A small image super-resolution model, trained from scratch.
Model: 1.73M parameters, 32-pixel images, arch unet, norm batchnorm, activation leaky_relu, widths [64, 64, 128].
Rows from block 7, named by matrix and row number. Rows with one number belong to one channel. Each number is 128 + 32 x the weight over the matrix's rms, rounded and kept within 0 to 255. All counts start at 0. Numbers have three digits each.
# convs0: first 3x3 conv (model.mid.1.convs.0.weight, 128x128x3x3), inputs 32-39, a 3x3 kernel for each
# convs1: second 3x3 conv (model.mid.1.convs.1.weight, 128x128x3x3, transposed), outputs 32-39, a 3x3 kernel for each
convs0.0:098122162164112116142096118148157096118127110060152113110148144081129176119198177105129135135155138164120156112127157134128116157148190112083105139095129115124142131087094093123103165103082110179160151117144108180123
convs1.0:101118106110109097137126160182132131156165133157162046111131178173163080201127144136172118132127176160140102163178140152115159122070195131134131115145171091174050152144154165119151117115092148107108138126145121094075
convs0.1:168077135156108080081111127159185161111121079210151193117128091068104108115109082145067158115133146177097182136133074094125164147157090102126106150182098111089118118088105081133150137139080165174097120153177095149182
convs1.1:116144147102135065138085118163152131128078083158156167134106158081116180077124100112131133088153087156065121085091187109040104158163093105152170117159172077080099138125102082124188143096130127122143042186152119130130
convs0.2:130169191184124122104155168148083139155128132116124139147136094114155086091160178117138136127128129135101114152173161105137142150111154137165142160174143124132089136089131136134072152126134106126110103131111082147128
convs1.2:111121134122123124143143113119118127104120091075127147102082146149124088126096082183128136132097158102102157144131153127147151161088147121128096124131137152153109147096137164166067149141073149163153112122112095137148
convs0.3:129153112136142093100121167104157188201148087114095141153083106100127113093089120147123094126144151184120127091122161081116169118126153135162088111170119075125081131113080087076162095056124127081102164171133161220101
convs1.3:097158157076143112100138211199140131126111139123125093110112162136125106130095075161113114146127161090160133105145165110131136120151144148169132133113140067060098132145105156141215147118104141139132156151061157183155
convs0.4:171095128157170160128124143136132073108133126151142164115147121141149148129168145144103161120145096134173099103092068109130165187203148179163165143162123152100082148129114120133147080121112117082119176121134093139120
convs1.4:107129123134142112124129136119093109129097169173161094169092062130169108107140097061147142129120135114120156119113144109103134079141107092093130115115131120175104203145138068118121156139142124121133081117090129147087
convs0.5:130109149195177177167166067121137170157111108127132157149100116127130111119138110138163139103152135146116122109121105128132103118128127099097118143183167120153079158138105111108142104128168160098109156137094137153153
convs1.5:174153126132137143109131177088094173136097161122133137117093147154116137100136102141156141182128117158099173123159147141131093168159095167203112114184152105117143143177204114070221147157102127171106139122190149158167
convs0.6:137144138133135139148206209154135168109115048145187204086142126152122128100086097104142094139105104120114102091084126118150160154193156185193097161107136098136150129108103112139178112130097161160072137082129059155119
convs1.6:182148160115163115118137202151152162122157063104094178102178082171099070124114084104123146153114067173133102070075103131156155102158188131213185182116183191119123193134105126186135156139085147083111147097142169123081
convs0.7:171107134154154156149147121166112127109149100093134146128120113136102123142127100131143120158125181155100181100089100113126110150122116156122084162151109146112140115157118166063168074105146154121121050109117093051155
convs1.7:173148140125118160189106139158130139185159118022146120156096103109113087108116115101139092084129110142141141106143096113151067137052096097170143169177096116149110129195178150130137153172158181175098069093137135122171
convs0.8:173158173131164148134146171149132154107176156159188146121128134128162095119154142129146108082125115168129144090109175130096100101109112105168132148165226174122168124111107103112139117133109099051106110099139136128155
convs1.8:082164143107136087142145125096128131086154119123159165107112106123085087101130143130164073148113098081141099100142064113145099092141117114092173122123198112174098174100050168108124185103150034097129100096112157083123
convs0.9:134113071177129092113085104205121160140102068181114119113147138133157189148167145100076110118133156182153137103116099146116140166108135087120124136073121119156125131089106177125113157085094119137107039104127110070134
convs1.9:156113114142148093138164119157119084142117116121175135205130131117121111115150137155152125096112081091131128149173090133157129134165154147134141131139160099143084169120109108126150093144140145169079103096211116142122
convs0.10:081106112094113130208148120108126151124144153104146145131116116179112146124128170101109080136109113128143105169086078105128112150146102114141124193147113072126106151176136167140097176169100154103130117140169077109148
convs1.10:106118139104093156102135176155092111145146107174091143132123096118124123103147147121132149095134137167135148129112133140161113120167133146114134132144103139108135090099063146120087095103151139201122129161169115113093
convs0.11:160148130176109102095110121127128191141123068108102178156106101192187096131134090115152107124125144115112141141170180182163120114108168121106081163148080169172112166188163051060092075127146116111126089153140145078099
convs1.11:107146160084119122184111105106108138078115065143094111138147187166130031153172152079129166141171082100070083107152157117077148111116061093113148134096138197144128167051030108161223092054130151145133061182167106127132
convs0.12:149059113093080112146165075154109075120136103103105137150134146137162163175182160197146123169131162120133148089165158131124134139122106152069160152094137067128132161145108114068074099125138102068087119085086115115105
convs1.12:161158076162132144166131104119111131100136131172111112155111153076149126127146133137082156110091125115118080122142084138147150110163135115090099137141099140107055130109183113146063154127084126111170176148092080094159
convs0.13:104041136089062148141159144196117138054069121119191121091189113131122054115160159092106186109099130127082070116155147083106151102091156137136134076144112112096123085107097161127154161102174184119168128093132147099100
convs1.13:117159145093182110127166158101106127117121115103090142103171164107158096111173106146081132091130123124248136083122133110144121195100098197097068150091070151115075175059147150102155172128117157139142131118176072046158
convs0.14:145165108195131194110152135114163134128146174149154145085160130152162109164126129115115105105120079103183132155138214155153105140071156147150162079133181167127166120121102106100098141107136105104083106119134150150127
convs1.14:122134161122126139170114136117086095081155111123106097157112201104120128159138206122105087151115110132183150160135125161130104122113117145120102102165162138110118132166122123138126149118138164116126096187123133145054
convs0.15:118116189131182161149128151155116087159142159131127126159121132153111156132142162196159146156137107104104106146098129112147158197171120172132160158147146127100111140128148109108157123140140102135160080084096091120061
convs1.15:151096184163134110123094108198120117115124132159133104121164109139117168113096133178106083117123190131131136125105128090154105097170177116113117094157139135121164144133207127091124077155159158160176117116174129102127
convs0.16:143146121186133141114093151148120125137146179128108132133072075108101055104070154122127154135118112174129118149084101161145186132164128117108096085172154160093193096164168195141142130131145194106124108144119133072178
convs1.16:190143173151124118135081074141107126153137104101159135078179138141096109150138080163186183120132147172146145110137126084129158164169123138062142135111151115180139122139116132146151107077089141165099113111087144096080
convs0.17:162120140103143166177114182099111118189132141150157154108118121127130118082094111131127107148164116127106119104110115148088123172114148146109110106171186145108158091128132125071086136150134113159155141174155112129111
convs1.17:135159161135103154093123174158116135097131173136148124084087107107139068094104133082120129140126136114095097101141113161124088203134197122121149124153140126107142147134143129126133160152134145154122124098049156088111
convs0.18:112084141138167110150147181102111108144155154143109143114156150107131132144157109112171200173163122091108092122144116193110091123120106136124125087182123120137192130117121140133130115192160128109139178130112173095111
convs1.18:138133153117138110134121129117148116147136122146126113142100154112120109151134126161136109138118126180165108190120157143108127116160151143121138142095154152125106127144096180136174166107147147158111152198065116159132
convs0.19:080107143113131120147159122103156181099135172153139142145159175070110184092053107136163105152169150061199128150120176161128134109100110044128133081029164125193100138148192137093190095132142102120154156172134099143117
convs1.19:139077201132140178119156146150123123145144110148117106141106132118115159099119180122085147146142112154169132118072117078133061112140067173154181116153128136099160163124201168145129156091113069128122122146119100070133
convs0.20:153076088139071162124117180125137111095079133121120138112127165094130162124118173104107149126103112092137123143153071080135118120126070127093120114105125083168075128129115143098138132104127073096083130099102131125083
convs1.20:104137128073088129061111104128133132164091058152142128167143135171092143121097121087081147096050130157160153166170103161162179171106125138121151161125145144122115135179140150116160131134169132153164139129128120121128
convs0.21:126143166113165122155145123135169149104158090108125125166105122130139120135126123167145135144141135137103146185116041128101110111080091128129099086126128156080130129093124153178149116021166091161114098153191077166169
convs1.21:150130155199123140112111152051121192106111176186146092123120084115062154089135129159150171115109131126098165095105182151156106142144192066141173122089145134094122134133063134110138187144035094102122114095101124128127
convs0.22:092120158157163141110121139206116142161150098166111143149106098066177143106173118128151176102144182137148101077114120122118105102127110135102063097038167086116092056092092126094108120153119137108183098130132185170114
convs1.22:120115138127116088117140055161090108180104132145098097166213102128161116128062073161126198077064147122097129193082081088086182171188125102158149099127149164080129145066148111148159129149150148102180132178167124184200
convs0.23:164136184117184048151190152151173148156125194130125143171145123132113085098135148116120069109100171123164153125155188126086128128117156073102119156078145145163143125144146139090151167177119075111127095088123138102164
convs1.23:104087156171138168113100140180109124063084134110101105120144142107199102072114150160142092108106178116195097174153109159125119112140099158121109100185153137115161151120196172145098124170157129184118135099111143151146
convs0.24:105103103099100105113078109096118125074124164147150132110171196118105213140116152108082115142125080092112160183147128122152116141078146087139128120061127129098130102133088216124116112111132157101125115157116143121150
convs1.24:175082111097118184133159116136068069147182185232144100106098117151162123103107157134136085070165119119119087173189103105066159211171158155142093164142119169160124172129181128118049157164156084042129118144119187136146
convs0.25:083119113108111094129105091112132141120173151114150153122145135111106090079094079177081133118107099098110136186113109153168184114103074096094153141097139105088135195177137154127131165060113186095182156159173143050138
convs1.25:093103075086101176198106132108131133148098105076116110142148123109124205126128169095095094120110119154145136102142112095141090143132009171160047123164124099134191142175164127150144096066150147089121143160143166122166
convs0.26:131165121119114165121138138139145063097078138144144155152093136148141117130140150152123141129102105136111152138152145170173099135182193123129159153116112191120087151139126147173103104151143150146174095197133105147137
convs1.26:130113125138054063160108094068086053065139162116067138140220219140131178134093146135113140127125149124058139108077121112127118122162178110143123111163133085113116109085107130148086125054118119097127133128143127081131
convs0.27:183160200115111183092163140093135135181155135131113106053123195082110132127154104106092103086163127081119107132154174116112118103095088164141184134083157143146129161147145111134147083078119114074099108123117116139115
convs1.27:127081107131188115197131130186156144115097140115188102148107118135089112099079079150106171145116146142134055164135122145149150116130133124115082132082088098159101134149123151121142116092097103162167184222087199188170
convs0.28:172143120145184149149154116167109114112141162137146150126164114127139122119139129145121066165134144134174167126156093157148097130116132110145138079139149127165150189122156127108139149164153126102123105108090067110085
convs1.28:138165214145178165153129132161104154058139188077086137129111143112083124173136173117080148105133086173131069210121111143127051172135096151151112141154159127114186071133153148107117110079126134177133110117131127057169
convs0.29:102136151235145139138072125189159176130138178134131092094134106134098078140175123138139150118085104082119130108124071147114147149107116117113162061096142133118147179147123115150180146133142103086165089099163100159103
convs1.29:104109127099122077167148143144110098170102130104161147120134112120092109117087120109093109117118114098131134157100099127079121078141112100113112162082132125140116165089153057074212130129131131140195126194120087108140
convs0.30:092152080151143099107123185115122158093138190171101159155092121143124162134123097078119077081097155151069183113087102083157095131116137195176147143084154115157161127143138095161185102079120129132090153132069193117117
convs1.30:151087098138099115178120108136115135034176177124139125155174085074161134185124091169211135147134124095100155160053121165019132080159145154211090128106117106118158085108121103135140164085155108126101111159112129108121
convs0.119:156115091155083106067121142109084090127105098097111162089130164166117133187058073137145084147110171046157095097094107115147090093121096117088120067097146064179177137182148163156118159151100156161105118099162088186173
convs1.119:116157139117093058203062139117084102121121133179150204162197129087185083117088155114135144112033133126157090102105131091181109067159079088126083050162150092143116124152108159159105114099135164174097124060162117146095
convs0.120:129052126171165138145139064083110114188168136135125176134134220124121205113200078135111105123151185073107118109155120116118110138101149170168130145174138157116133128119183142135138109134137125159123128099124094127105
convs1.120:130149135146181163111160169143161118141127110122147120167156117186104186086116100107118149111079161104111134155138133126137106136104128108086057093095086151162093118160150121159116107078091125102061052141108138165082
convs0.121:082052162158124116201129116192135077086158108149153106121114237150117246136166149129181148142136102108149124076097133109140106154150133155089164151125102071104086147104146109116105097117141116133106105208161131186181
convs1.121:174053078142090175111181135079112153102124119167151099178138138137129165106087129149096129088107130152182146139099105161122090189107129136133128103119100117127134124201126128175102080158075082161079134083179128147096
convs0.122:116120098099132161115146182074129145120135091125127142158117064081140100158104104087122157128149117118138167138161165164115154158110141040128090094102107113132154127095114118151076132107092162116150089124163115175185
convs1.122:122097116121095044111070090107131115093051092060068117093089135134103141124110108119125141199115074151127080159171166138087131166146136120111178117178152172127121151140104139114119130120092123125100124188118094102132
convs0.123:162122114124194194130110087142149169117090147104124110130114100084141160123112107104201168084119136122150130166163116119117126135132088138054157115161083113117117130122163118142165139096089124157138074149090187118144
convs1.123:134144157123170158124126148064101059136100123171117140130125102083136196118120102169079168138094084159104182109088071142154153161144088184082113089106077175174060169112138150100094134115178155099169104157141165127173
convs0.124:128175181118228201169176152134130122101159163124150133090117060106120074155150140074076169090137143115129101088094099109103116084102102115118101117125123136124132105090199142119084139119166128141132133133164110168159
convs1.124:119091130087176174100177093097130101120136181144146179072106063108151124118144154087147134092087112120137116188173127153059124107049160143131147091145160112198152155182105152116120160143119139034085112144142105125101
convs0.125:127144164132117108143094114079145152116095124149150090116127094109148134145167129128138174153129104146115189130149139118118094123153099154129078118082134140147132150148127133145172145123109160177134067126105180155150
convs1.125:163120104085094071095149133132088135131138130136118089152156162182081068073117151155125140199168192136133114077118128144172125132123106087089109162104107185166120155153160103124123147116147167155155153146165190138140
convs0.126:146150130134144120134096146129156143160107159121182166105134121105091071064123140120116112153180103122175139101199127080169118119087130105108151144163133166155145111160152129114143176173110102139114104162090118063108
convs1.126:153150104187128111079186111108089166108113114151085182089105109093140097092151093138148117099159155136130104134132154119173104141153071131131133077164146129198143130100142083148069132137162092120109180121161147101143
convs0.127:128111119125097121138080148094152103096140070179158168149126163186139118147153130124105103162054142129140135102122105186134141144125094144083107067061081114144155132128077155123149139118094177132108114132094110091084
convs1.127:192051096164122110135165171135153139118108121155155103143080113126090105096143195108145087152136146141135155095100137145126123159118088156098106149111077171140113101124131120126148098148169148125116126134088143125146