python train.py --model="image super-resolution model" --dataset="aerial photos of the United States (SatlasPretrain)" --train_examples=101725 --image_size=32 --grayscale=true --crop_scale_min=1 --horizontal_flip=true --translate=0.12 --rotation_deg=10 --task="super_resolution" --loss="mse" --scale=4 --arch="unet" --norm="batchnorm" --activation="leaky_relu" --widths=[64, 64, 128] --blocks_per_level=3 --block="basic" --attention=false --upsampling="transposed_conv" --init="trunc_normal_002" --residual_init="zero_last" --optimizer="soap" --beta2=0.99 --lr=0.0027 --beta1=0.9 --shampoo_beta=0.95 --eps=1e-08 --precondition_frequency=10 --max_precond_dim=512 --merge_dims=true --one_sided=false --adamw_lr_other_params=0.00082 --steps=12500 --batch_size=128 --epochs=15.7 --lr_schedule="cosine" --final_lr_fraction=0.1 --warmup_steps=1250 --weight_decay=0.2 --adamw_weight_decay_other_params=0
Rows from block 6, named by matrix and row number. Rows with one number belong to one channel. Each number is 200 + 20 x the weight over the matrix's rms, rounded and kept within 0 to 999. All counts start at 0.
# convs0: first 3x3 conv (model.mid.0.convs.0.weight, 128x128x3x3), inputs 50-59, a 3x3 kernel for each
# convs1: second 3x3 conv (model.mid.0.convs.1.weight, 128x128x3x3, transposed), outputs 50-59, a 3x3 kernel for each
convs0.95,205,224,177,194,206,186,198,218,182,223,213,215,231,195,208,215,204,190,185,204,183,204,194,227,207,216,211,197,206,181,186,201,191,197,170,219,164,185,208,210,149,178,192,169,197,199,149,197,184,190,219,178,191,179,213,210,199,224,213,190,212,195,197,207,200,174,175,173,179,215,222,203,181,170,151,176,197,211,192,220,179,196,207,202,204,206,204,244,192,209
convs0.96,209,184,204,217,199,191,177,229,222,237,193,130,210,224,195,210,216,220,255,157,216,215,211,202,201,217,186,178,227,174,176,218,179,197,199,182,159,204,210,186,197,220,211,189,191,232,173,208,224,220,197,228,221,192,204,190,226,214,199,188,196,192,221,198,192,208,170,204,212,148,221,184,200,226,200,219,188,172,184,217,219,188,210,229,198,193,224,200,180,207
convs0.97,178,196,212,185,198,214,184,187,175,265,184,168,257,199,190,176,240,170,198,241,240,219,170,241,228,163,200,188,203,185,172,200,193,156,198,200,184,191,201,192,183,223,167,175,193,228,205,205,166,204,166,172,271,182,246,219,213,182,223,181,223,205,185,219,221,190,173,212,216,194,159,225,224,188,177,177,184,206,195,230,207,228,193,174,230,192,191,225,200,179
convs0.98,194,213,188,228,197,194,174,201,177,221,212,212,179,205,197,220,179,229,224,197,163,208,223,194,197,197,242,214,224,206,227,189,166,159,184,210,214,179,175,220,175,232,188,159,203,192,209,177,217,197,188,168,192,167,171,198,245,182,227,210,175,192,211,179,220,214,203,202,190,201,207,207,156,182,156,182,188,188,183,173,165,171,171,253,156,218,209,212,222,177
convs0.99,197,211,242,192,217,204,179,198,182,203,213,201,179,205,198,202,203,208,228,189,163,183,162,201,190,165,197,189,239,206,212,184,198,216,156,163,205,192,194,186,227,191,179,202,256,199,213,193,197,219,208,189,199,221,192,154,182,212,177,183,219,204,183,165,193,167,212,191,184,205,171,191,189,175,192,194,201,181,208,212,199,233,222,209,208,172,199,219,196,186
convs0.100,206,210,209,232,179,199,170,191,236,208,223,226,198,221,212,191,201,189,204,223,198,198,189,181,166,195,194,192,188,192,184,193,197,222,179,177,195,190,233,177,200,208,167,180,219,190,179,197,194,216,220,207,210,207,206,193,179,215,189,208,196,216,196,206,176,169,185,187,211,196,192,224,184,197,195,207,226,216,221,205,211,228,196,193,239,210,202,218,211,224
convs0.101,190,230,193,208,192,158,228,196,185,167,222,233,190,215,198,196,219,180,189,214,214,204,230,186,218,218,182,198,208,174,198,201,194,191,195,198,170,198,229,174,213,209,195,207,218,162,209,188,186,188,214,211,129,190,194,224,210,180,231,181,198,172,208,202,179,179,220,171,221,178,207,252,196,195,212,212,199,186,191,181,193,198,228,203,223,197,207,196,201,219
convs0.102,210,195,186,195,207,167,205,192,219,176,175,196,202,203,214,232,183,211,228,240,195,215,204,217,173,178,189,192,206,225,188,198,175,174,198,175,178,220,211,188,197,184,196,188,203,181,194,211,191,217,188,215,220,214,208,192,168,223,198,201,195,217,223,191,200,175,197,170,188,210,204,214,198,196,192,221,225,247,203,193,196,200,206,185,179,212,193,215,188,208
convs0.103,204,205,233,221,193,199,208,210,218,194,179,172,194,228,188,212,217,175,231,175,205,180,215,159,178,212,184,194,189,194,190,182,149,225,223,178,203,174,187,212,183,187,178,194,215,193,199,203,164,212,208,176,203,190,170,234,200,178,176,237,179,183,190,200,186,185,183,181,181,198,217,191,166,204,206,189,222,201,164,202,220,181,182,203,220,192,181,201,185,214
convs0.104,184,180,228,214,173,197,195,192,216,172,174,203,168,212,198,193,223,225,160,188,207,190,187,175,207,186,173,197,202,194,199,206,235,205,193,251,205,208,216,180,215,202,204,225,221,190,196,174,213,197,203,187,175,183,195,181,192,184,205,219,207,222,207,241,197,185,210,182,183,213,208,192,158,176,198,204,190,183,200,211,179,228,214,183,209,219,182,202,211,228
convs0.105,208,186,193,216,227,234,214,192,186,225,231,200,184,202,165,150,190,197,191,195,202,185,204,180,171,215,211,198,192,182,185,174,204,164,173,203,228,165,212,224,206,199,184,200,168,185,178,188,182,174,183,192,193,192,190,194,208,171,203,223,176,187,193,193,195,171,222,197,185,188,215,175,218,179,194,203,204,189,189,190,180,191,202,183,190,219,174,193,207,205
convs0.106,187,202,191,210,214,197,203,161,181,227,224,220,175,202,241,171,214,185,202,176,194,210,179,194,190,212,198,205,177,199,182,175,210,177,232,185,181,205,190,216,179,192,190,174,219,233,214,158,185,191,215,184,222,192,184,184,176,214,186,198,176,210,219,215,226,178,221,180,217,192,201,212,216,201,190,192,193,196,188,193,166,221,214,167,209,209,207,251,221,187
convs0.107,191,218,229,203,179,180,191,157,182,152,187,203,175,203,198,206,177,200,219,198,247,179,189,205,206,184,170,189,235,205,186,224,168,193,184,172,193,191,236,185,184,211,189,169,217,197,220,255,219,187,223,191,202,200,237,210,169,193,150,210,180,192,222,196,189,167,216,216,195,183,219,224,210,196,155,209,209,216,209,233,240,210,177,192,204,200,229,188,193,188
convs0.108,206,204,203,218,234,210,235,214,208,227,216,194,201,197,211,187,169,207,213,204,208,188,208,181,185,198,159,203,206,203,188,203,199,216,161,229,209,211,210,214,174,187,197,182,181,209,207,209,190,183,196,192,234,207,199,194,192,179,190,192,207,192,190,182,207,219,173,193,226,188,222,199,179,203,227,194,190,200,221,198,192,195,200,209,193,207,213,176,207,189
convs0.109,197,186,165,213,184,223,218,181,197,197,229,227,186,237,185,210,238,210,186,206,184,203,194,199,212,140,196,216,195,197,199,197,164,180,187,212,207,216,223,242,163,192,250,228,209,199,214,162,190,199,205,190,161,192,209,184,161,219,199,142,190,161,199,168,210,202,176,189,233,180,205,234,180,195,183,181,211,166,173,208,184,197,191,159,176,178,186,185,182,206
convs0.110,206,202,203,186,248,213,194,252,128,192,208,215,192,220,181,269,168,234,180,182,180,208,192,219,195,205,166,175,196,215,194,226,219,193,227,220,157,190,170,174,188,218,219,200,200,200,240,174,227,181,220,195,212,188,157,199,175,238,209,234,236,161,170,223,206,207,197,227,222,208,185,179,187,187,213,200,210,240,201,178,196,228,210,167,182,184,241,165,196,197
convs0.111,188,200,168,206,191,183,196,176,207,183,169,188,229,212,211,222,207,195,210,205,207,217,223,192,213,235,206,178,186,160,169,173,183,175,172,170,172,201,197,187,188,191,196,188,170,176,182,171,203,195,183,202,198,198,212,224,198,199,200,179,171,191,214,232,176,190,187,190,176,188,189,215,174,158,195,201,198,197,185,221,158,169,185,247,210,206,215,207,210,241
convs1.95,211,203,188,175,209,173,192,243,222,183,204,220,226,150,202,180,248,174,179,184,193,172,191,224,196,204,212,192,213,218,174,193,244,190,199,196,202,188,205,221,222,183,195,198,207,217,199,236,161,213,212,230,224,194,188,220,208,207,203,190,190,190,215,214,179,186,190,186,197,184,213,191,197,207,213,215,198,189,230,201,209,171,195,206,206,197,212,199,213,216
convs1.96,157,176,196,190,191,199,149,205,193,187,214,176,189,190,206,206,204,187,185,202,243,220,190,209,193,193,245,216,214,189,207,214,218,217,195,202,221,213,224,193,197,164,195,195,214,199,199,186,210,211,195,226,196,199,209,181,206,192,198,171,187,204,196,184,218,209,191,201,213,207,190,178,203,200,176,194,212,186,188,173,218,219,219,219,208,221,210,228,202,208
convs1.97,205,178,185,191,221,202,188,184,205,197,215,185,216,165,185,174,239,215,254,235,205,214,201,207,163,216,211,180,185,213,208,171,195,213,186,191,213,224,205,196,229,202,220,239,211,176,180,174,207,179,184,221,188,184,242,218,202,226,198,180,180,208,167,186,186,205,219,193,181,200,177,200,217,197,213,213,205,218,211,223,188,185,192,181,186,187,182,187,205,203
convs1.98,162,217,237,204,186,217,213,231,210,233,209,173,188,219,194,230,198,168,184,174,229,177,171,237,190,216,165,194,211,188,200,210,218,192,202,190,165,238,241,226,217,168,230,197,204,220,200,231,225,215,198,171,194,202,174,202,218,234,209,204,188,195,215,211,225,188,196,199,220,194,215,229,181,206,178,208,208,223,228,182,155,204,208,181,226,211,216,199,199,216
convs1.99,192,195,195,198,187,210,216,220,218,183,165,201,194,202,199,200,180,212,173,216,170,190,192,189,167,241,159,198,175,193,205,184,196,194,208,209,187,196,196,188,176,218,215,223,185,170,228,215,179,190,205,220,235,200,148,216,205,195,173,233,213,188,246,202,207,197,207,195,220,207,169,204,199,213,170,195,183,213,211,207,182,199,228,196,210,200,206,215,187,177
convs1.100,191,195,218,182,208,219,199,168,190,224,217,186,209,268,180,201,155,176,211,166,204,200,186,204,191,189,207,183,169,182,156,181,185,167,186,195,192,219,191,189,229,193,220,222,190,187,209,192,206,218,227,203,205,166,231,197,260,189,222,169,203,160,227,206,206,203,184,231,232,214,219,235,211,183,185,195,139,155,258,174,182,207,175,153,213,176,155,189,195,177
convs1.101,197,194,220,200,193,215,169,187,214,222,219,199,196,204,171,183,186,197,205,185,181,203,161,196,218,150,208,182,206,178,172,192,211,213,198,215,199,210,166,188,194,208,181,177,190,221,232,223,214,202,208,235,206,215,220,204,194,261,171,202,223,185,242,148,173,216,179,192,190,195,206,180,190,197,196,222,164,178,219,208,182,206,207,222,213,204,207,188,189,237
convs1.102,194,213,205,207,201,216,201,193,177,162,184,211,199,210,221,192,232,181,189,183,216,170,196,195,230,201,226,188,195,191,227,184,206,185,194,182,177,199,211,160,224,209,208,190,214,186,166,195,208,203,192,206,183,205,173,181,190,219,202,185,203,190,194,205,192,215,205,168,185,229,217,214,193,195,209,194,206,208,209,208,188,236,224,221,225,211,226,221,229,261
convs1.103,166,191,202,203,204,162,192,172,206,185,201,242,200,159,205,224,195,217,157,212,189,156,231,219,170,187,231,233,242,206,203,210,241,226,220,226,216,220,214,200,213,183,189,197,184,196,178,181,161,203,178,202,179,188,188,215,229,239,153,226,237,223,216,201,167,200,190,216,188,208,213,206,209,227,217,219,243,236,201,208,210,192,199,189,223,196,192,195,185,184
convs1.104,200,212,207,213,227,216,185,225,206,228,174,228,184,204,219,241,210,182,233,205,176,198,216,185,185,207,195,166,193,211,193,202,197,168,197,199,192,174,197,186,184,185,186,188,175,213,229,232,209,212,205,226,192,223,196,193,255,214,192,216,205,217,234,221,205,234,190,195,176,185,190,233,229,185,224,194,195,220,207,182,250,206,199,170,204,197,169,179,184,185
convs1.105,186,224,197,199,215,233,191,174,178,234,215,208,209,210,227,195,193,240,192,192,219,194,180,197,175,187,191,208,179,209,194,224,241,216,204,210,184,210,195,189,224,189,171,206,211,227,195,225,238,177,223,211,207,196,173,170,209,188,169,207,197,193,185,180,208,195,212,211,174,210,207,203,209,233,216,197,196,198,203,185,214,191,203,199,183,220,215,196,202,185
convs1.106,186,212,197,237,227,216,211,197,181,207,192,223,183,170,201,240,222,235,170,207,211,220,179,231,230,184,157,215,223,201,206,209,220,194,245,191,190,202,201,220,215,205,207,216,194,218,174,185,188,192,216,219,199,205,208,216,230,214,170,198,182,259,207,203,189,205,197,191,218,194,196,205,208,201,205,179,206,209,211,191,191,243,190,218,176,209,232,224,202,208
convs1.107,216,223,203,201,227,214,179,205,204,221,188,220,196,195,202,197,159,217,182,194,194,229,221,205,204,241,186,203,196,170,221,201,228,191,220,165,179,211,232,192,191,212,210,180,211,218,225,227,203,231,205,193,197,185,175,221,238,204,233,244,235,202,182,185,205,195,180,189,215,190,210,181,223,177,188,179,192,186,206,208,203,209,186,189,191,223,227,199,220,227
convs1.108,167,186,197,214,230,203,196,213,193,178,204,204,176,198,170,188,217,172,195,233,192,173,204,184,190,201,215,196,216,158,207,207,186,197,184,154,213,226,243,206,208,201,182,219,182,166,200,187,216,180,180,193,204,174,207,213,205,206,193,211,200,174,217,200,219,195,180,169,176,195,181,196,171,216,180,207,194,179,209,203,193,203,184,203,185,204,219,205,194,192
convs1.109,190,172,194,185,206,198,185,224,206,238,228,191,159,214,220,259,184,203,219,204,171,208,194,191,243,162,220,180,184,196,203,195,217,200,174,210,202,170,176,192,187,194,195,182,205,245,254,238,204,212,196,223,180,187,218,211,177,194,190,210,213,184,186,227,185,184,207,176,190,199,226,178,218,212,207,193,198,174,169,160,177,199,209,168,192,205,218,187,208,212
convs1.110,182,191,188,156,222,210,232,195,214,174,199,192,156,232,228,177,185,229,203,214,235,208,176,211,204,199,213,192,165,192,190,196,182,211,191,207,172,191,190,168,173,213,196,187,182,236,170,208,182,226,154,183,162,181,207,211,153,233,145,198,182,217,218,203,191,189,228,181,195,208,219,189,170,185,185,214,236,156,220,213,198,201,226,226,189,209,228,196,192,214
convs1.111,181,238,193,219,223,236,197,229,184,217,178,191,176,203,209,234,241,205,217,203,200,219,213,228,183,201,244,181,175,211,186,222,201,224,224,199,192,186,198,186,192,201,211,184,241,206,205,219,210,207,200,193,204,202,197,221,214,213,187,210,193,183,188,171,199,195,183,201,235,189,196,192,216,181,178,187,179,201,195,200,234,208,198,176,191,191,192,174,198,229